config.yaml
model: "contrastive audio-text model"
n_mels: 64
win_length: 400
encoder_arch: "tdnn"
text_encoder_layers: 7
text_encoder_norm_position: "sandwich"
text_encoder_bias: "all"
beta1: 0.9
eps: 1e-10
l1_shrink: 0.03
lr_schedule: "cosine"
Rows from block 4 of the text encoder, named by matrix and row number. Rows with one number belong to one neuron. Each number is 128 + 24 x the weight over the matrix's rms, rounded and kept within 0 to 255. All counts start at 0. Numbers have three digits each.
# fc1: MLP up (text_encoder.blocks.4.mlp.fc1.weight, 512x128), inputs 0-127
# fc2: MLP down (text_encoder.blocks.4.mlp.fc2.weight, 128x512, transposed), outputs 0-127
fc1.188:130127169127128127135128131127169130122170105135130128138076130128132127138137119111062124147145122157140122127156107126132090128141158132153084120146128125121108116106129135128135136135128126129126127108130114128128130075123129127122128139096134086128132128128123126115129128084128126139134127125126130130136128123128128128107128128107128145129128128167128130122212112132128120101123
fc2.188:143133133131142128134126125125129128128158138133131104118126204132117128128140128128152123127145080130108128123130100127128127124154130127123121128119127128133178127133136128126151145111087124124127129131134127117128140128126135115127163107128141153120117138122128124107134128129134141133127122129128136101129107107131131128127119136132118131125126128127152100128100147124100123152128
fc1.189:124090130128126128129129143081131128102128126125126127131093100128137127148131133122188247128146130124128134106101128128133098126132123131130133129140144106125103130165140156128131122178116097144132154117155136106131129130125143128080113134082091116134007129140101126065128128128100128129136130108156134130129127128128199153144201128128132123167125137129118127128119128134127128128123
fc2.189:177122124129129128114150128128126128108130120125128128134101128124134106114124095128097127130178098131128128129128127138130128128131146118132134125135111125129125169136128106082124133121132001114153128128121128128095121126138073136129135127129128106128134129121126128148128086255021127104235152081125126128128128127082046129126122115156127123085135130128118120122138178129125113127138
fc1.190:128090109133144155129128121147127120141081135164196129140124131128128133150121128127129172113128127128127124161128126128139126124129127143152127108129037076128135131125126127127127122097111128159146146129128127122128129096129124129128141119128040132132128117140122186176131131130127095130128130101130136134128139113132000125133128125138107127195123128135098106147127124094124130127126
fc2.190:153128128126128125137119104129128130128110130131213130147129107127132148126127132148127124128119128128127160108125143125156100138132128130171090108128165153133085096128119128126128165145076149139129170114128133136125108128128144127100127129120126126130128131131120126110149128123131115128123131130132130145129135126126128128083118128126139128123119133128149129124083129131125116133164
fc1.191:125129128130132129123135129000137128105089255135120122117129132111122128128129128073126129115127145129150128135128127136132128133064126147139122128142137127133128138127126128128128128128128134129128146094128112128125093126128128128185124128128128128129130137097160121143128192149170128128179137130128128108125127137130131128128156119124130151128156128095128075132124190120081126117118
fc2.191:101128129173130113131135129128113036143099128134129147131102128129128128125103134120076130132117128134137132128113123128132127134131128127130114126127128119102127137121129120127131146126127127128125097128122128077130128150128132128134133127128113159129116104063132106168127175138239141131163129129110167168115129146127128128110156129137128192195134136128132122110128146093119124133128
fc1.192:126128128128128161128128147113128141141129115186122133144118126114128141128128114131118130123125118117136118130160128160122095150117131119126151127109135129159135125127129123143128126115139199115230119130128116126135131128140119102128127132186128128132097130128137125129128129127130127121169122109127128126135123129137128129128159116152142179099124085127128126134125129129128128142135
fc2.192:124119130121128126095124128128095085152132047132128094126152150127125119135175161118128128133138134118142141112136135198130128108094134127140134156061131126129127131131126127099123128115128129138248120129128128128060119125115127151133222139131117128114162101100131127166132078128122127219131255133039158089132128135124131156127129129152127148128173128137087121141132158208135191127127
fc1.193:148129144128125126128128109000129137131125126128141141144118137127096126123150129133101114151176081129131132173127129129026130128103128110123128131138142006127128127129000120142124119149126136128126125128129130129134127128133179123088124126127128133126128129116117128123128089125128129128128128140127079128144129127128092115128133122125112146121185076128113141127134123122126101120135
fc2.193:133129127125120123128129131167162127129083128125123206145128127128138126126083126130133119129129125108128139123128139115111121132157115144129140114128128127119127130129128129130128126085126127157129126110128130166128128129128140127126130128115127128133169123100132129128106122130128126125109144126125133129128028134126132134139123140131197190135123130145115124157132118129130112132135
fc1.194:124124126128124130157128113128018133129047127130045124127255062145128128150102133169136129166128095132132139144098132128108126128122125146130103132115129119088130179128128182126115129112136100129140130141130103125128128128130109129128143128149144127095128096128125160129131125130131139127133146103128122133145128128021155164164136128130129129129128128129125126129123129130128141129117
fc2.194:042138144122107194125127132139150137128112125178128158165130088127074128124110171127136127128134130140216148122127125130135168128150087128114128119122128154128128121123127116094128134123128124138129093163127157129081050128101133137122131128129129128127122128117130081129117144128128129128128129092126242129129139136135130126131120130139111112132127125093129105125109128121130104128134
fc1.195:121120134126128119128131084125124133132122129128128135154131129135137124130128116139128132126129129128123112149136177128135128128127148126191124129131142182128123101167137127124128129128126161124214133128152128129132128131125129131124127137128114141208127131146161123103128126122128127112143129139139135126127123127127129155094132128126128132052134053133126141029128164134120128129141
fc2.195:128078128128131069103123054108109095128150128110128136130129109139130206141124129127135128131125128128134125133111072153129128134130131130055131157126138152137128123128128128135128208128136072128140231127100132130127128094120106130105128140137130118137126130128126102125195113134113151131095129129132143127145140126127128124121000117117124129128127106112111134137093121107128105234128
fc1.196:128084136130117117128115128160159130127131152123129124105129140031131123082129159118130126125131132120116127141127137124127128129122138128130135148131130132138118138127131118133125128133128128110125131129135126126127124142000144128128156128128137151129048161158138120144092122139131214150128136129125129128130114174141124127117128129088123127179136128146131146128137118124128131131134
fc2.196:128139127110129125122128111096117131129128129131129122128125109138130128128082116104128129129124126120129132135127232172125128129127127143166141127128118127122122128138123134127115135125129137125126127129105064122128124133128097141120125164129128120128128126113133132128128128108134110129127128128128138104137125126065128125129128066128129124084047124128129135103130128128137128130107
fc1.197:072111121153113128092121122124132132130161123134134111096098126155129108255109160154111130128077123118118128132094128054059128128130184124126127174127128128117124133113067178121112128128129126098067114128102129138128128122128128162099124137125128069126129128133135130132131128128110128077128129188041130135126124137255097133077122126124128127127095103128142128172127138205127128135124
fc2.197:119109127119125128102120136117138129141126128175142131126130128129128127128136113128155128127132135105132129130124132135129138128128085125127123164126059131118128128255187128127128128127149130102110128130129127138128130128146131129180143125130128129136122132106136124128129132148165120129126122106128128162139128165122128132128126132132132130137118217108135128128130128105142127135145
fc1.198:064128128122073124130128128137131161114100129120128128113128128130119132129128127118119126140128127129143128128121128128117128130106128129160133128152133152130131127126143120128129120130128126154066237122144125040128126135099100133128184127128106128109128129128128149128164074154127118158145120136154133145136127131126128128128120128120106128128128118128130109124128117122128132129130
fc2.198:119128146191189134108135128131127118145127121132130127131130152114092127128128117128135128141129137133123172136128146126155127132128128135089154117134111128130121107128128120156116096128094117128116133133128186126132129128161141136068131128099128124129126127115127126116128141128129121123130129130142131128128126127144128128131165129117128128148103128135128143132128128129143129091128
fc1.199:130086131125141112135129086092115135129139130128127128126051129117137154143145125127166131128130117125081192128126129112128138173128137130129133118052126128127132142206121128123126132132097100129052129134128128128131116174173126129138128132130108212108128124132127139119128128128190128128116131125123130127062156128144128130128125131133105126133149137115129092123127129127174120065111
fc2.199:125131132127129128130132133133129136132113126138111099126135128125110103137117129128127117162126129158129128143131064130147119130126128125109148128130132125116128130128084127142120126126125174128128128128162137129127128128085127107050124127126141118140129124132127132127139126128115123125127155128100129129120000128121128129130125128193079144149123098101133128121127125093122114129127
fc1.200:130068131130128079144116119108128110125108125136110073123129128129129127128128113218133128127129130154123130127128130128129128127128129128098128131127110074094128127134133129167128112133104129137134128121133138131115134151139101133169128128128132129126128132140129111129119126129127055128128128128081097147126129129127127117123128120130140154127130100116116125129126129128126129129127
fc2.200:143128129176128111134128125127195129140129129127048126109127133128136128126129123051128072015135123128131128104119128126118128129128128122128127126128128127128144127128129125145128129113128117124128125128128128145130129124123129117128127103153129214132131130118128121128138107129126122128127127128143128132129119141125127139150126120136138128124135127068129129127118128132130128127120
fc1.201:127128128125098128128235120128113130073099123128129154128162133134122081126124143221105123149128128121111139128128126125157124116078150127097128129128132129128123130126132129133128131164115129128131128085128128107142086128201117129091150101154128127128146128143185127104145123111132128124129098132139172128129129118127129128121128095126129129119135140117115145122124127086124129132107
fc2.201:128132122128133153128127128128128115091128127154182127125143133123139133132177128128126130128124138249132159127146147137123132128146163113129126134132122152116128128201128114148130128123127128103128130134130163129132130128173128132099133131129129129128128127182128139127126129128118130134129129128123128122134131053127127126128175126124125131124133126075129097139128139128139126128112
fc1.202:129131157074127128126179118096128124126192143119132130130126128130094079130126134125133128111131119128127117128151128132101132125130137136120128127128074113116113143131143136145112128122133255090128125135127127127123131130128132133072128127138106130128123129128150132123117148128132159128149126000128127126128128139122140128128138131128220133127135115128091130136130130130128138128128
fc2.202:118125128113118121131139127128124125180117112144128143148069126126131127163123124128126128128127166128138092128120150128127133129134131168109107128128128127133153126113128198127128128162132130129128133105131128127126126137125129097128127128128073168129128111121145117120129110128139119074125127095135125129082128099124120128172161137131123127095127183135129132118125126129128127129142
fc1.203:129128136128159128128129133139128121128128127140141128118129122127121163126116128122128130107110022226126131129128098131128140128127127138126129121130105129127131133128131117165127220127152122127127128144106148127128128128128117128046128130130125115128128128128134114128126123101128126130133211105186133129119132140131125118129121128108135129128129152131128126130124136128109130141148
fc2.203:128201136128128125081137159125131128129128130128128129132127011133131128128132160128128128130154146129099127120127124156129129132127116121130102127113157127155128127132185130125130133128137108128119128130129123135128129128127128133128119128125127129086117184160109127129151142245116140122125171120000138128128130125132104116128084099129122128128126141130127127128128150153136146128122
fc1.204:131255113133127123141128127141127134129145131139122128126191129113125125128128119128129125128128130131119135128116127121121129123122133099154125127125123146235123128097128129096107128132133130128138131137133140127119118128112109123114127130128134135134128117124128144124132139135129008128121143128154126128117128128134139158136133128137130103128127126128129161128128136128130132128129
fc2.204:128126115127134129128128120129117119079090105154124127128123125128113138126127128127126128125104121128148156099114019111128106000190127126128123127119128126123148128134144129130126128125168122129138129130126128128121121132174056115117128162129115117135099071134154128127098125128140129128127136134130132125136123128105138125126128128129101126128111129128113127128130119155219110129126
fc1.205:128122133129128164124123126128121126132131058155128143116129136058128130100126126128129104129125129126131132127132172127128129128131146126121128128130101118128129145126128128123120129126147075126127128107128128127103134151130128129128128124128196128101128121073119114128105130225123137132128134128125118154143104127129124130143126128126128126124130129138119140129120128125131151130132
fc2.205:128129128189138108109164078129128128126092122128114125128127126131149128139137114099129097124066131127125124118118136126128116137120119123142134135096138176128131088128128126126125111195128125128135084122148127127128153132127127128128104110127121083129151130106128120125125146127129127097116128106134178128125126127125129128135012096111128127128122104131128128128128133124122127128139
fc1.206:128134068142125131162132127140139129121143114125129094128126075122128114128128107091128117145098128071128128137119127128116120100140128145117062126130130128129121128160128138128124128129134115128141134128143127071121129147127140135114135105128128127128128127133128066128128129128135133122152130071091220120128129128128128128128131126127133128128121139143125109128160129128135133125134
fc2.206:129127136129163126125113139134129127071125119128121156142127128128100149128151115112129129126122126135112129131138147116132122149164149161119129129113124120125158127167148129130125133098128130122130145125132125015123128116237122125115127129223128127152117125129127119129122128129127153127128134133128128129127135126177080129131127040128128128135116128131123125129143127127129098127113
fc1.207:127131113131104152106128130128135128128138128133128130125128127122116131128126127123128128088131135128126131122129134127130120128121131120128127128117127134144129126127129215101125163163132129128141127209124131125131099127129136141128127128128168133129116127107125130129154124139122126154114129152128187129128124129128130127129129126027128128128128131128128127129125127128128128127135
fc2.207:127122127129130128119129130128127127130124156126128128142128109128115140128119128177117135127126042142147134161130142082128142130127130141123161131128128118128125132134125129125137125127112126135115156128124169128149110124116155126040128132134104127126213127132127129126130128125131141000128128128122102140121122149123069146128127122125133135127120131128106128127128127128116126128128
fc1.208:136123130128130107127138122120106128226133128126129128095131130128103131130132129130158128186123128154120128125128127128135128129124128123186126120128123125102130111090128127123128089128136128133124133103130120130130127135135165123128128176136133116121160128133103126134129129128127133124135079128118128122137121128128128116135168125224138083087042160163140131119128066137128128128128
fc2.208:132126139122128125128127124134145135119129128127113116140120130134128109136127128129132130129128178120128129019128124133128093104128128127129120130112118133126123106083129128126131129145104191113128128131131130131123127113132127144136128142132135128115168128128145098116141127156120148129115150115128079128128132125128128133132124129130128127106126129122098128129128140129128136130128
fc1.209:128079128109033126170129127147122131127168126126059192127103128127142092138135124126127109130129133133119113122129127128128128169091126127126126129129128134131136125129166036129154133128136127150144141130127156128130128126125086128138125127116129080128153128131245128122129131134116119145126138131130124128113146119128137109148119128125128128125114126110124128128128128129124096134135
fc2.209:149132130127129128128084122128126142125151128129120102125093115128128126114138128128129109135128128118119128121128114120118128128137089107128156103128133128128128147125128152126128127128139148132128129128128128128100140134128131080128122021125129124129125129128128128123128133140128140168171128161120127128128179104118130127128125255122129124128129115126129128201104130128106121129130
fc1.210:125136128127128153136191142129160128122140125120157131150123127125157074129125125128128127128166128103132127063132141140125128130127013126135128145127125105128128132128128127112124129120128131136124099127129162129126116128148123128135128128122129126125129138134141127119128161128110127122128128127144117145128103139130193128154129129124135126123127129128103114131124129127127138137128
fc2.210:128124124125115122114130119105122139128127129125128123127120117132117085128082105127057121128127129133136105128128129127129122128105132126135124128146125125137169137185126148124124128128109128112129129128130127125126134128115129133129124107130170129128128130128127123129110161128070148125128121127117133123122131128122165129123123130086128135124131128134114115129135130130129125126127
fc1.211:000130129128139128128126140126132041208127128167127124129129129128128123180128129141127128130128113128128128140129125127128128134147192128128130127128132139128127144128136136131129128091126135132119134129126128131113135128096126140139128127138126099128128147126126125128125120117113127137128127130118123156127128115000124143104127097094138127127106127132065162128128128130131126101118
fc2.211:117109128122128127128152126160117102127078119130127126126128127086118125126132101107130129119133130127109125128130127128131125126159166137136075113128123128131134129012128124126138128129099128107109128116138131122118128128133129142128103128107113133126128096089132084125117179140128127138128150124139129109198119124127114131129133127119130119128126157148129128117129137117125129128128
fc1.212:131085149128128128124130128122126128128089144143109144125073127125096131127129127119130144134114097101088133126106128126208109128136068144127089128135128131131098128170128165124126116128130121133036117127127208130150111128132127081119128135110129120125136128119103097126132125098127128058145127126128158131249137129124132127192125136125128132128107127125131127126126127124054128125128
fc2.212:131133122128173178129129125157114117146128086153159122155127120108119036128195100143128131128134128115161129120140128128130142126104078036126128129127112128175128124128125128117128127127111155128128117119125118128130129143128131120121128129120126068127117143133127138135137150121129131119175126075130127128103127142133124119127146125128130124118128129126128127111118128130133130036128
fc1.213:112134133172116028128116120153125130127128127128119116128142133131127102125128128128128131078126127072137113129128131127140115127130126131128137131143133123128128111154128130132129091129128123130103125111124128164128133122128131111128128127127134131128125225107166128134110140131166125127130129127129126127115063128121129115133189123127227127129127143135112131125128063129127128104136
fc2.213:132126128126128087147128145218131130127113097128118128139158134127154141093134105125128128159153186119133130130114141129132129124134111128128135128136117141128048086128143125146126116129115136126128121128129127131150190134133113107142126131126132122124181128127110131122088128119127129128133129108128128113128127119122131128128115130085128128127128129117127128128097128132121095126127
fc1.214:124130129147128103255128130128125128126127128149135128128120125123145133102122160127121121125129087129129133132128128117128126132121127128109096150124143126124112131128126126133126086128114100127125117128129121112136128122155126139135124127130126129127131128127128130131125129226131112128128126128116151118170133129122129128128131123129104086140136119063120166114252129132120125129128
fc2.214:135152121111130121147172121115126133133128130126128145127133128128203168112142204128127128134130136138115136177128137128114128132127142128128129118124165130129154131106128131128148133115207122128102127123249129158084058121127127128128127129124148128128126127125126124140125132124153096120144128124129122128128128127128128130113141173125224127129128128129161144155129121130128147129127
fc1.215:120169156132132091123114127129128128135128128129050255126187128126134127074129131130143132127130121128126159118139128129128127148114130142128126160126105156127154142175128120123058133131117145106135137156133125136148128195123128111126125132133127126125113127128137129137129127128128136129135128168118126139130134128129131127128128122129129128114096122126114130156167130128122133130168
fc2.215:128224090134122127125095152129140149127149128145128118111128131128127128148133127175104117130130137129123143134127127127145127133099131128128127078093128130128131141122133125127148131129134126110130131134124129138129128136128127219127150115128155127127131255190114126129142130118129113158135127128133132128128130157000132126135158129126129129128129128138140153128135128128128130137128
fc1.216:130128122129115129117148166128162125141128138121131103135128157127124148118129129070127142120128130130129128196124127132128129099128059146126167136131103128160114000100131128129120145147081120149134136128130088127129128127128134121130133133118131129131122121122132128119131134134129126121129131128126128125087130109128130126129109092105131129146128127158128147114129120139104047127122
fc2.216:128136132050129072128156126133127114127143161128126129129148030126129108129126128127114134122129104125129129130128128122155127125109128128128128128127129155128124130146130138135112126127043127128163102129129128123128120128123128133128128128129128136130131126128128120134128129128129127126127129127121142122125084133129128118104129128133193139110176161230109043128089117117129128112151
fc1.217:155140131130126118128125094128101128103129128131128097133128128135126124128133119132126149128128107128128128127161126129129133123128128127143151134136127123128181137125083128146120128124121122150124134151108165107119128128128144127141121128131147128131129128110126102129101128117140110125089149126129146176047128129128116141129127141128128164150130126141128123129117126128123132130129
fc2.217:132128126145128122128126135122130122130126183124128174126128122130113136122155092120139137129132120115130126128130128118128128128085124128129134129128130127128129125224128126140096129133128123132145123098107112146128148114100134147127156144131128222117127128126143152117123127128200129127068120109160127131123124107086132187133128127119131128115129129125128126128098168152130131106139
fc1.218:128128086132128121075144128126129128106129128120092123114128131128127127128141126160128129128131128128126129164129132136139116134128129141127151127117128114124128148123126005130126109132153130146127124128128088127185115131128129126124129146117128128109128129132142133134131128125128100129127114128134154128105128127146128129148141123120130128124125129133119130132128040133165110137082
fc2.218:126099129210128127129120128127129143142176135128147255128135129128129128127126143136127000128129150127118135110128100131127129124128140129109135126099104116125200141124131129132123140126127133076032132166129126108143125125129130128154097124128113128125129129121128128127128128174119127175228128118128191127095128236123103126112124124118143127107128108138070118119000122134136128128130
fc1.219:081127128128128132139123149128154121129194128148112128128159129126127108133130127127116154128137126128028131122110118125128181116127130160098128109116151137131107093122128128180171129134130128126121128127128124129161135102129124137124073136128199129122130129127128130129126123128131000125148130128009126128128245129128131132154143128128125109127129125131129128095128138076120127124075
fc2.219:124057199128115130161128131170122127133132128126153126129126125130128143119133129136163106128128127126128122128119113127122127129130128128128124137112154128132117129128194126118149129136119126132128129137128117128134121132111115106126128123125133107129128128110166136146121119129128134128127147128127125128114132128122031127134123097130131128120138111126128128128140138114129128122128
fc1.220:128128140127159120143128139128128120094128123131114094132116134126122106123129131128158129128129131083104135129146137081125181128088115160112128128128131128125119093132107128133134128130125132125130128119130127126130131170142127128124154124127129098141128129128116127162071119132128127124144128157129134128128134127128101125122133125128092138116129132128128101128128141129136086108125
fc2.220:125128129110105159124128026116086129131127130131125131125131106087130127127133075131153127157127172131150128160126137126129126151165128130128094129126128121129128127127128088086128117130116122127140129133197060131121135132126128136102135115152126129139128131129128107128128117127129130106128142127125117126131108127163053129128139129110139125153139135201128129131128140127157131138131
fc1.221:123233126124223129130128131110127128130134128129106128128133016126144098128119118128117185129128127113126137128168129114155128128158129081117129128119128128127152127126115085132129124126134075156127141028154126149128128133127115120123105168133128153137099124143128131116127132128132090127171128113111082176143232127128187111135128115119126048128121126129130131126129125128127133131133
fc2.221:122125139132104128133127129072127128133120151128096149127129122162137131128127128128022124119131132122126029131130132148126091161128117128122128130129128131109083122130128123127149128202126137118128112103137120129000175117136128174147128125126213129126163129128136159126126129044130128133118128135127143127117255113127127134128127128099130118134124128120099141135157128126127130122127
fc1.222:127115127129136134126133131127112129158133153129128131134162128135126175102136171129129174129119096005128126123153128130128119131111157133132106135127132127127120130068127138175126126000125073128106117130133090132241128107127128115132126106130133221099123117130130142162125123134128136155164128128138128132134129126128127130128128146101128131130110128128120142128087128137127045133139
fc2.222:136128153135133126127123136129131128128128094126128131126131137069130136135145121138145132128125129126131124198130069134108128128144128135128151137129118141133121143127110120129109137121141104123126117119127129119054111149109174164151127126128086155128141129125128155127128129124129117130119106105255125150137129165115163137108127132147148132129128137125151126127134116127121128156128
fc1.223:128125120197129128125115121127166128129255044131118128154130131128129130128127128050128124129126190128128131127132152128171200128129124128136075101099129127092117130136134128138127128145122103129146129125112128128126139118123128126124133134120128127127128129126106139129123199121131141127127122135127146129130123141128128128143128111121148127140129129130128125126126145127129084122152
fc2.223:130120172087127143139118139127135122128188127128129147129141124125048128128129127125125137129131129120144166125129144119167128129125117128130138113121137158097142136128128126103126128137159130128127122130109132119100129164126204128114151128125128127128124151100088082149129184116128127128128123057152136130132129130128127130135127150101133115146120134150134122129127135122126109129105
fc1.224:130128126128130155116123127128147167143129036128105126129122130127118125128141099151122098107120117128125128121128129117130231142124131130145089127131132131125112128101127000119127109147129126124133144127118137066127128136128128128132113169127129128128128086132129128187127118131113128137128130128111170131128124128129108132135126162122129122128127139127102134084128099163128131128107
fc2.224:128149124127129094117116127099128128128128127128122129129170121129128128128119131123128131126142126134127128069087132117103144165132131129140138129134122127135128131127127161123112123122128128128128087153094124127141117128137122166128126127128138128128129141127146128151173057123121127114146111135060133121127237167128132128113128142129122177124128120128128128127125130128106125130127
fc1.225:123127120134125133124128128127128139143128128132113091129132128121105130127255130128127128129125127160128138097140084111115129121101128131128080200131128129127131123127121130137116164128223130175127128128127074128128122136128116131129128140178127126128157128126125115150123130157128127182126127128127145131122124131127143062127127128110127128165128121129128149116128116103138122235128
fc2.225:138127128128109160112129128121124127041130128127181120132121133129127127131127132135114134128159126048184127062123100143183131133114128106149118133128123112127125066127099095133131129144129127126126128113132154129114121117133113132128154128208126141127129126127119128128127119122006130063146199128130130126122122124067128128136138128133134138128135129039124094128128128127134127128114
fc1.226:129120115129159125128112118148128139127091127007130123123102127127128200147149121129126137127089133136128129122128026134128140124128020115128129128106128128134229138132128126128131128124123217127128129101129124128119107131020160136127147108132128140154115125145128173177127129137116128091187124115128045127138130130128144121129134138091130102127129151128159116150127128138128131126115
fc2.226:131103132167149128128125143123143126186138145129129127128133077129129133142160126122065116128128128122127131141143131130163138120102069130128128184129128129130121148139138124129124127157137135116128127129126098123128124176118125080126126141070128128128128125145124180137128026128128129127131133128170130102126138127082121125157131130129064085127133141091127129125131126119128129128128
fc1.227:134153125118138128115128173020178128125128123127128124111128126137179128130121136127125129130147128091138128128131128115130124133128141128161126132132118174129102252125137129131128128123089133109129145127125131116113131129149127134134131128122140106140128127134182123132124123146133128120129128134115128152122111128131130129128131137122173118128126119115128124131129126116129099127125
fc2.227:128118146132129150131171128139129128113128151128128127120136142124128090125143140128090127128128130116129043129131132132096136132128126145132110202128125136127128124130115132177130148133127128128119114130046129130126150122125134130147063127129128119127127126131125126129132125134108136129124161198125128123139124129133129103128128169134111217128130116126121138141129131149127122136126
fc1.228:130109127127135122130132131127083126128086134141104088129132127135128152160096049128129147129137128118132124125075126128140130129128158122128131069145121129127129148113157170130127132146128126130139131111128143120176126130140135145125128131141127122123134139143128128124094123131128125124133115126117131128139148136128151140128052128127128141128134079118128091128221128126102123170135
fc2.228:032125247128116131133140159129119125128127111130127120050137128127127130128128128127128127141134125129130128139142133110129127128109128109119128130120128127122134130136130128128128130117126144126127128136140095119058128119126127089130060109125124073177128128133146128128130134127125143127076129125141124131128046129183045134133108108128105172178128128128129132128128133067128128127128
fc1.229:129140110166127100131094134128128130129138125128122130140128122136126128128128111092108123128125142129127143097131110132128136128107124129127121130135106126127128128112127110132118107127128128128128136127129128129128128121129137119124126120128130130128128127119128126128133130127132133128091126128142128129127129118119120120128156132128147127180128126118204128130128169033131131134125
fc2.229:130128075135089139127128129129127128125128131149101129127128128128128109145131133119132121091063131134133128128131127074136140131148171141113114124132138128111128128116126126129136119138128202127117131128128128126134129129128134134121131121128129117133127127116129130125130127132125000094128191127136125168127255128104128128186097113123128142124045136114127072129127112186143131130128
fc1.230:113128118113155107125153127124128128000126114128112153127119128161128128131069128127127128134129127121106125230128138128109127128128128128101153128129130141128129124129126141175128132130132147119130128105141000186199128121126128127129170120141129149085173090124128163128129140122127130068128128132126128128117127140128126127126128126148129131127115119128128128136124133129119132190100
fc2.230:133129135053126128162127078131127128108126109129112128148132131029119126127167126129128131129124128142095123112104126124029128125131139097126133139127127119121117127129127128167124125111137130081128154127117119129127126076113127127140129129128128126128147126137107128128130116128140129132128128128130129161128133100127129128121090128129129133254255129189120131128121152152138126130143
fc1.231:128140192132125120126128146128086127108161128126141126126143126121122136125103127138126128079128128128125036137119128123128114124129128139127120128128114128101122143110114130128105084126128125130128123135125136131148120116127128142128130128135128136132127129134108132127144128160121118130176128123127127128109129158122125000093138138126133104110125128131130139127131118176127127128127
fc2.231:128128144127149147125133128128131127055162140145128157116128128218120131133137134130113128120128127126128131058126128128129120103132125127127070128077068133155140130126136096129057130135147145120128129128128110121128133128131126111154119128150133133112133042128136216131127138128127130130127123111123138126123129128135128106140129115128128101153128093223121128130120127128158129112128
fc1.232:131143113068128120126127128138128128136118108127128128120127106129115144128129133123113128126127128121128125128119128124123125082129128127130129116129132094082128114127129098124128128149128128125128180149155129116125125131131125125127128128139134105129137089121134128138096129101128126129128128129128146145130129126140129009136131116116123120124201132117133140127144132129131132119126
fc2.232:128148128127128128134126135116128130130128128115133153129128151124129092120128129231126144132136130126091130064128069119128169127129231126128128145000133093138123114123119127126129128137128223087128127088129136128121061131130127159128127128151128128168161116128128131130128064129133110044127130142152128134131128139131185130130128131128083124133117129128157128110134128124128124128186
fc1.233:128128128129137131129123128119132135150132131132131128124131129110115148127127125128129135129161115150134127128170124126138127126255125000161128128128127139140132128126130100114128127128126137132099103125128131138171127142131130128126128103121128109136129128127127181128120128086128126131133208128128129128149129136119147134156128127128145129124142117128189128122123131115143185119131
fc2.233:128116119128128100139131128120123134166128121129128129136115133146134128077171138112128128133095128138104126126128128113122130131123126125127145130050130127174033115127141129128128128116120000142130129127172134127132129101135111127116134148127126125132091127128125151127129111103127136129122125127127128124128125128090128128132127121124164125107203141128057114124128127128121154108135
fc1.234:129129128128128129143128186128100128150136007129129137111129128127155129129128027202106120112120148139127128127132129126138128159128128128122135142158131121127126130127133125145128128128114124134108133128128121127078132128176125128053130101126148133068060181128128166131131124135135159071129126143213131104132128127131131067144140128128128125064137127136130123081111114128124145123130
fc2.234:129082140129128174105139234128078141126189125126141109129127121125136128129109112127122129151141133128129155142139120110128153100113113132128121138108132128139128128126123131161128121129134128130154128132128130127128132126130123127087123131129099137128092128128130126116140143131129128128128118132139132153121130147104104124128129126124129131159128108132127130137127126196127128127123
fc1.235:118122132127128134126128128104127134118135125128116128125117128142131192107154122132137126125127119131133146128163128106144127107178091143103131160122128126099122163129138131119133085144123126151133125129126130125140135129186083116128131121110118129145079125127125161131129166132128092128127188130132128118110137127107032120136140171145124119141217128127128115120115129120125127126129
fc2.235:128127132128104127119128122126124123127134162129121127129128128125133124128139131126124122107126128128127060122136103131123139131088129127126129127123130118128128128122131129128122128126159138100125124132110127128128128109129123126138122126129128128127128128128133083128128137130127144151128190128128116105122130127126097141138127131117152165126127128132129177081119128146128128128128
fc1.236:101131223128150128128127128128119128125129128127114127126101128050124138129127127132129147129128127121130128125129125130128069141096120111128124129130121128136132125128127135142124130129142126106128136060133124127116127136113128128127144125128123133147150249120136141128143127130128053135128131123128132129114128137123128122101187129094129127129162127106121129127152101118128109120131
fc2.236:128128143129125127130126128128125128117124120042141128129128128128132130126127124129123128128126128102128117128129125181122093128125128147120129109128128132135123110129159119127131087129127128130133118131152139132139123083133138126112131128128130162127129144128116126156128129193128154134127121128135128124127120127145132127126127148138121128120121100133129127126129128128119121164125
fc1.237:114168177125122127135083127130131128128134129124140099120163110129132128101115129131153128114158126117132128132130129115134128168046128129129137135123110125129128128143132093091109125141132126128128131112130128128101171141141130078127129128149108152128122192128128128128116120126129148070128073120098191127065127128129123130125131126090128128123146130103130129128124128092174129120128
fc2.237:132128129126132175125126127126181125128133161125126127128111132131132058128129143125100128157231162123092134108135121121179113130255103134138126133131128126132128128129127130128125138128120090127126118133128130117117114125127122128128125131121140127130129127050084128128074128125128127108128149150128105198128117129126137126129128097076130126129123135128128127127127127124139128129128
fc1.238:138124140128128131128104128133123128025087128128105131127128135133123128128157125165060140146144110131122138128128138165128126113128128126131121062116140131135132127128119128170155131136000129129138177130117139152125128140180129129129127011130125125128138128139134122161117146138128127128153117129131122129121125128136129125142124130128128127138154130105126128139144156192134137130129
fc2.238:127096169128128071133141125128123084126129132127133136128178139126125131135134129125079175121130127131127128119128128148128110122169154129120126133128134130129134130128095142108188149124128125128122140128127116126117136254129134124129133136091128133127130134139124126128131140129129124129128132128125129096128125109130126122100120102166086125058063134151088129171128110107153129135132
fc1.239:129126133131127124102181125128126178130133139165132127210119126128103128108156125126194131129124129131152125128128115128123127128125149135123111132126130130127122124121136159125083125128129131131110181119110127136128128121126132125135161133134129103126128125125128129134105119128128128213128123122114111128131129132128134000128129148131187129140123128067128131107133138131128127150158
fc2.239:108128122128128161127122122104128134105128128139167127131147131126128129127130170136095119128118117082128130127144128121132125128127129130128128130129128236129131128128116113104196100119177130040112110124131128126121039130124209128126135118118126119124141129163076080128127128127132131117077141120135135119128127128157153128126128128136128130128139128128128149122133148128133123128088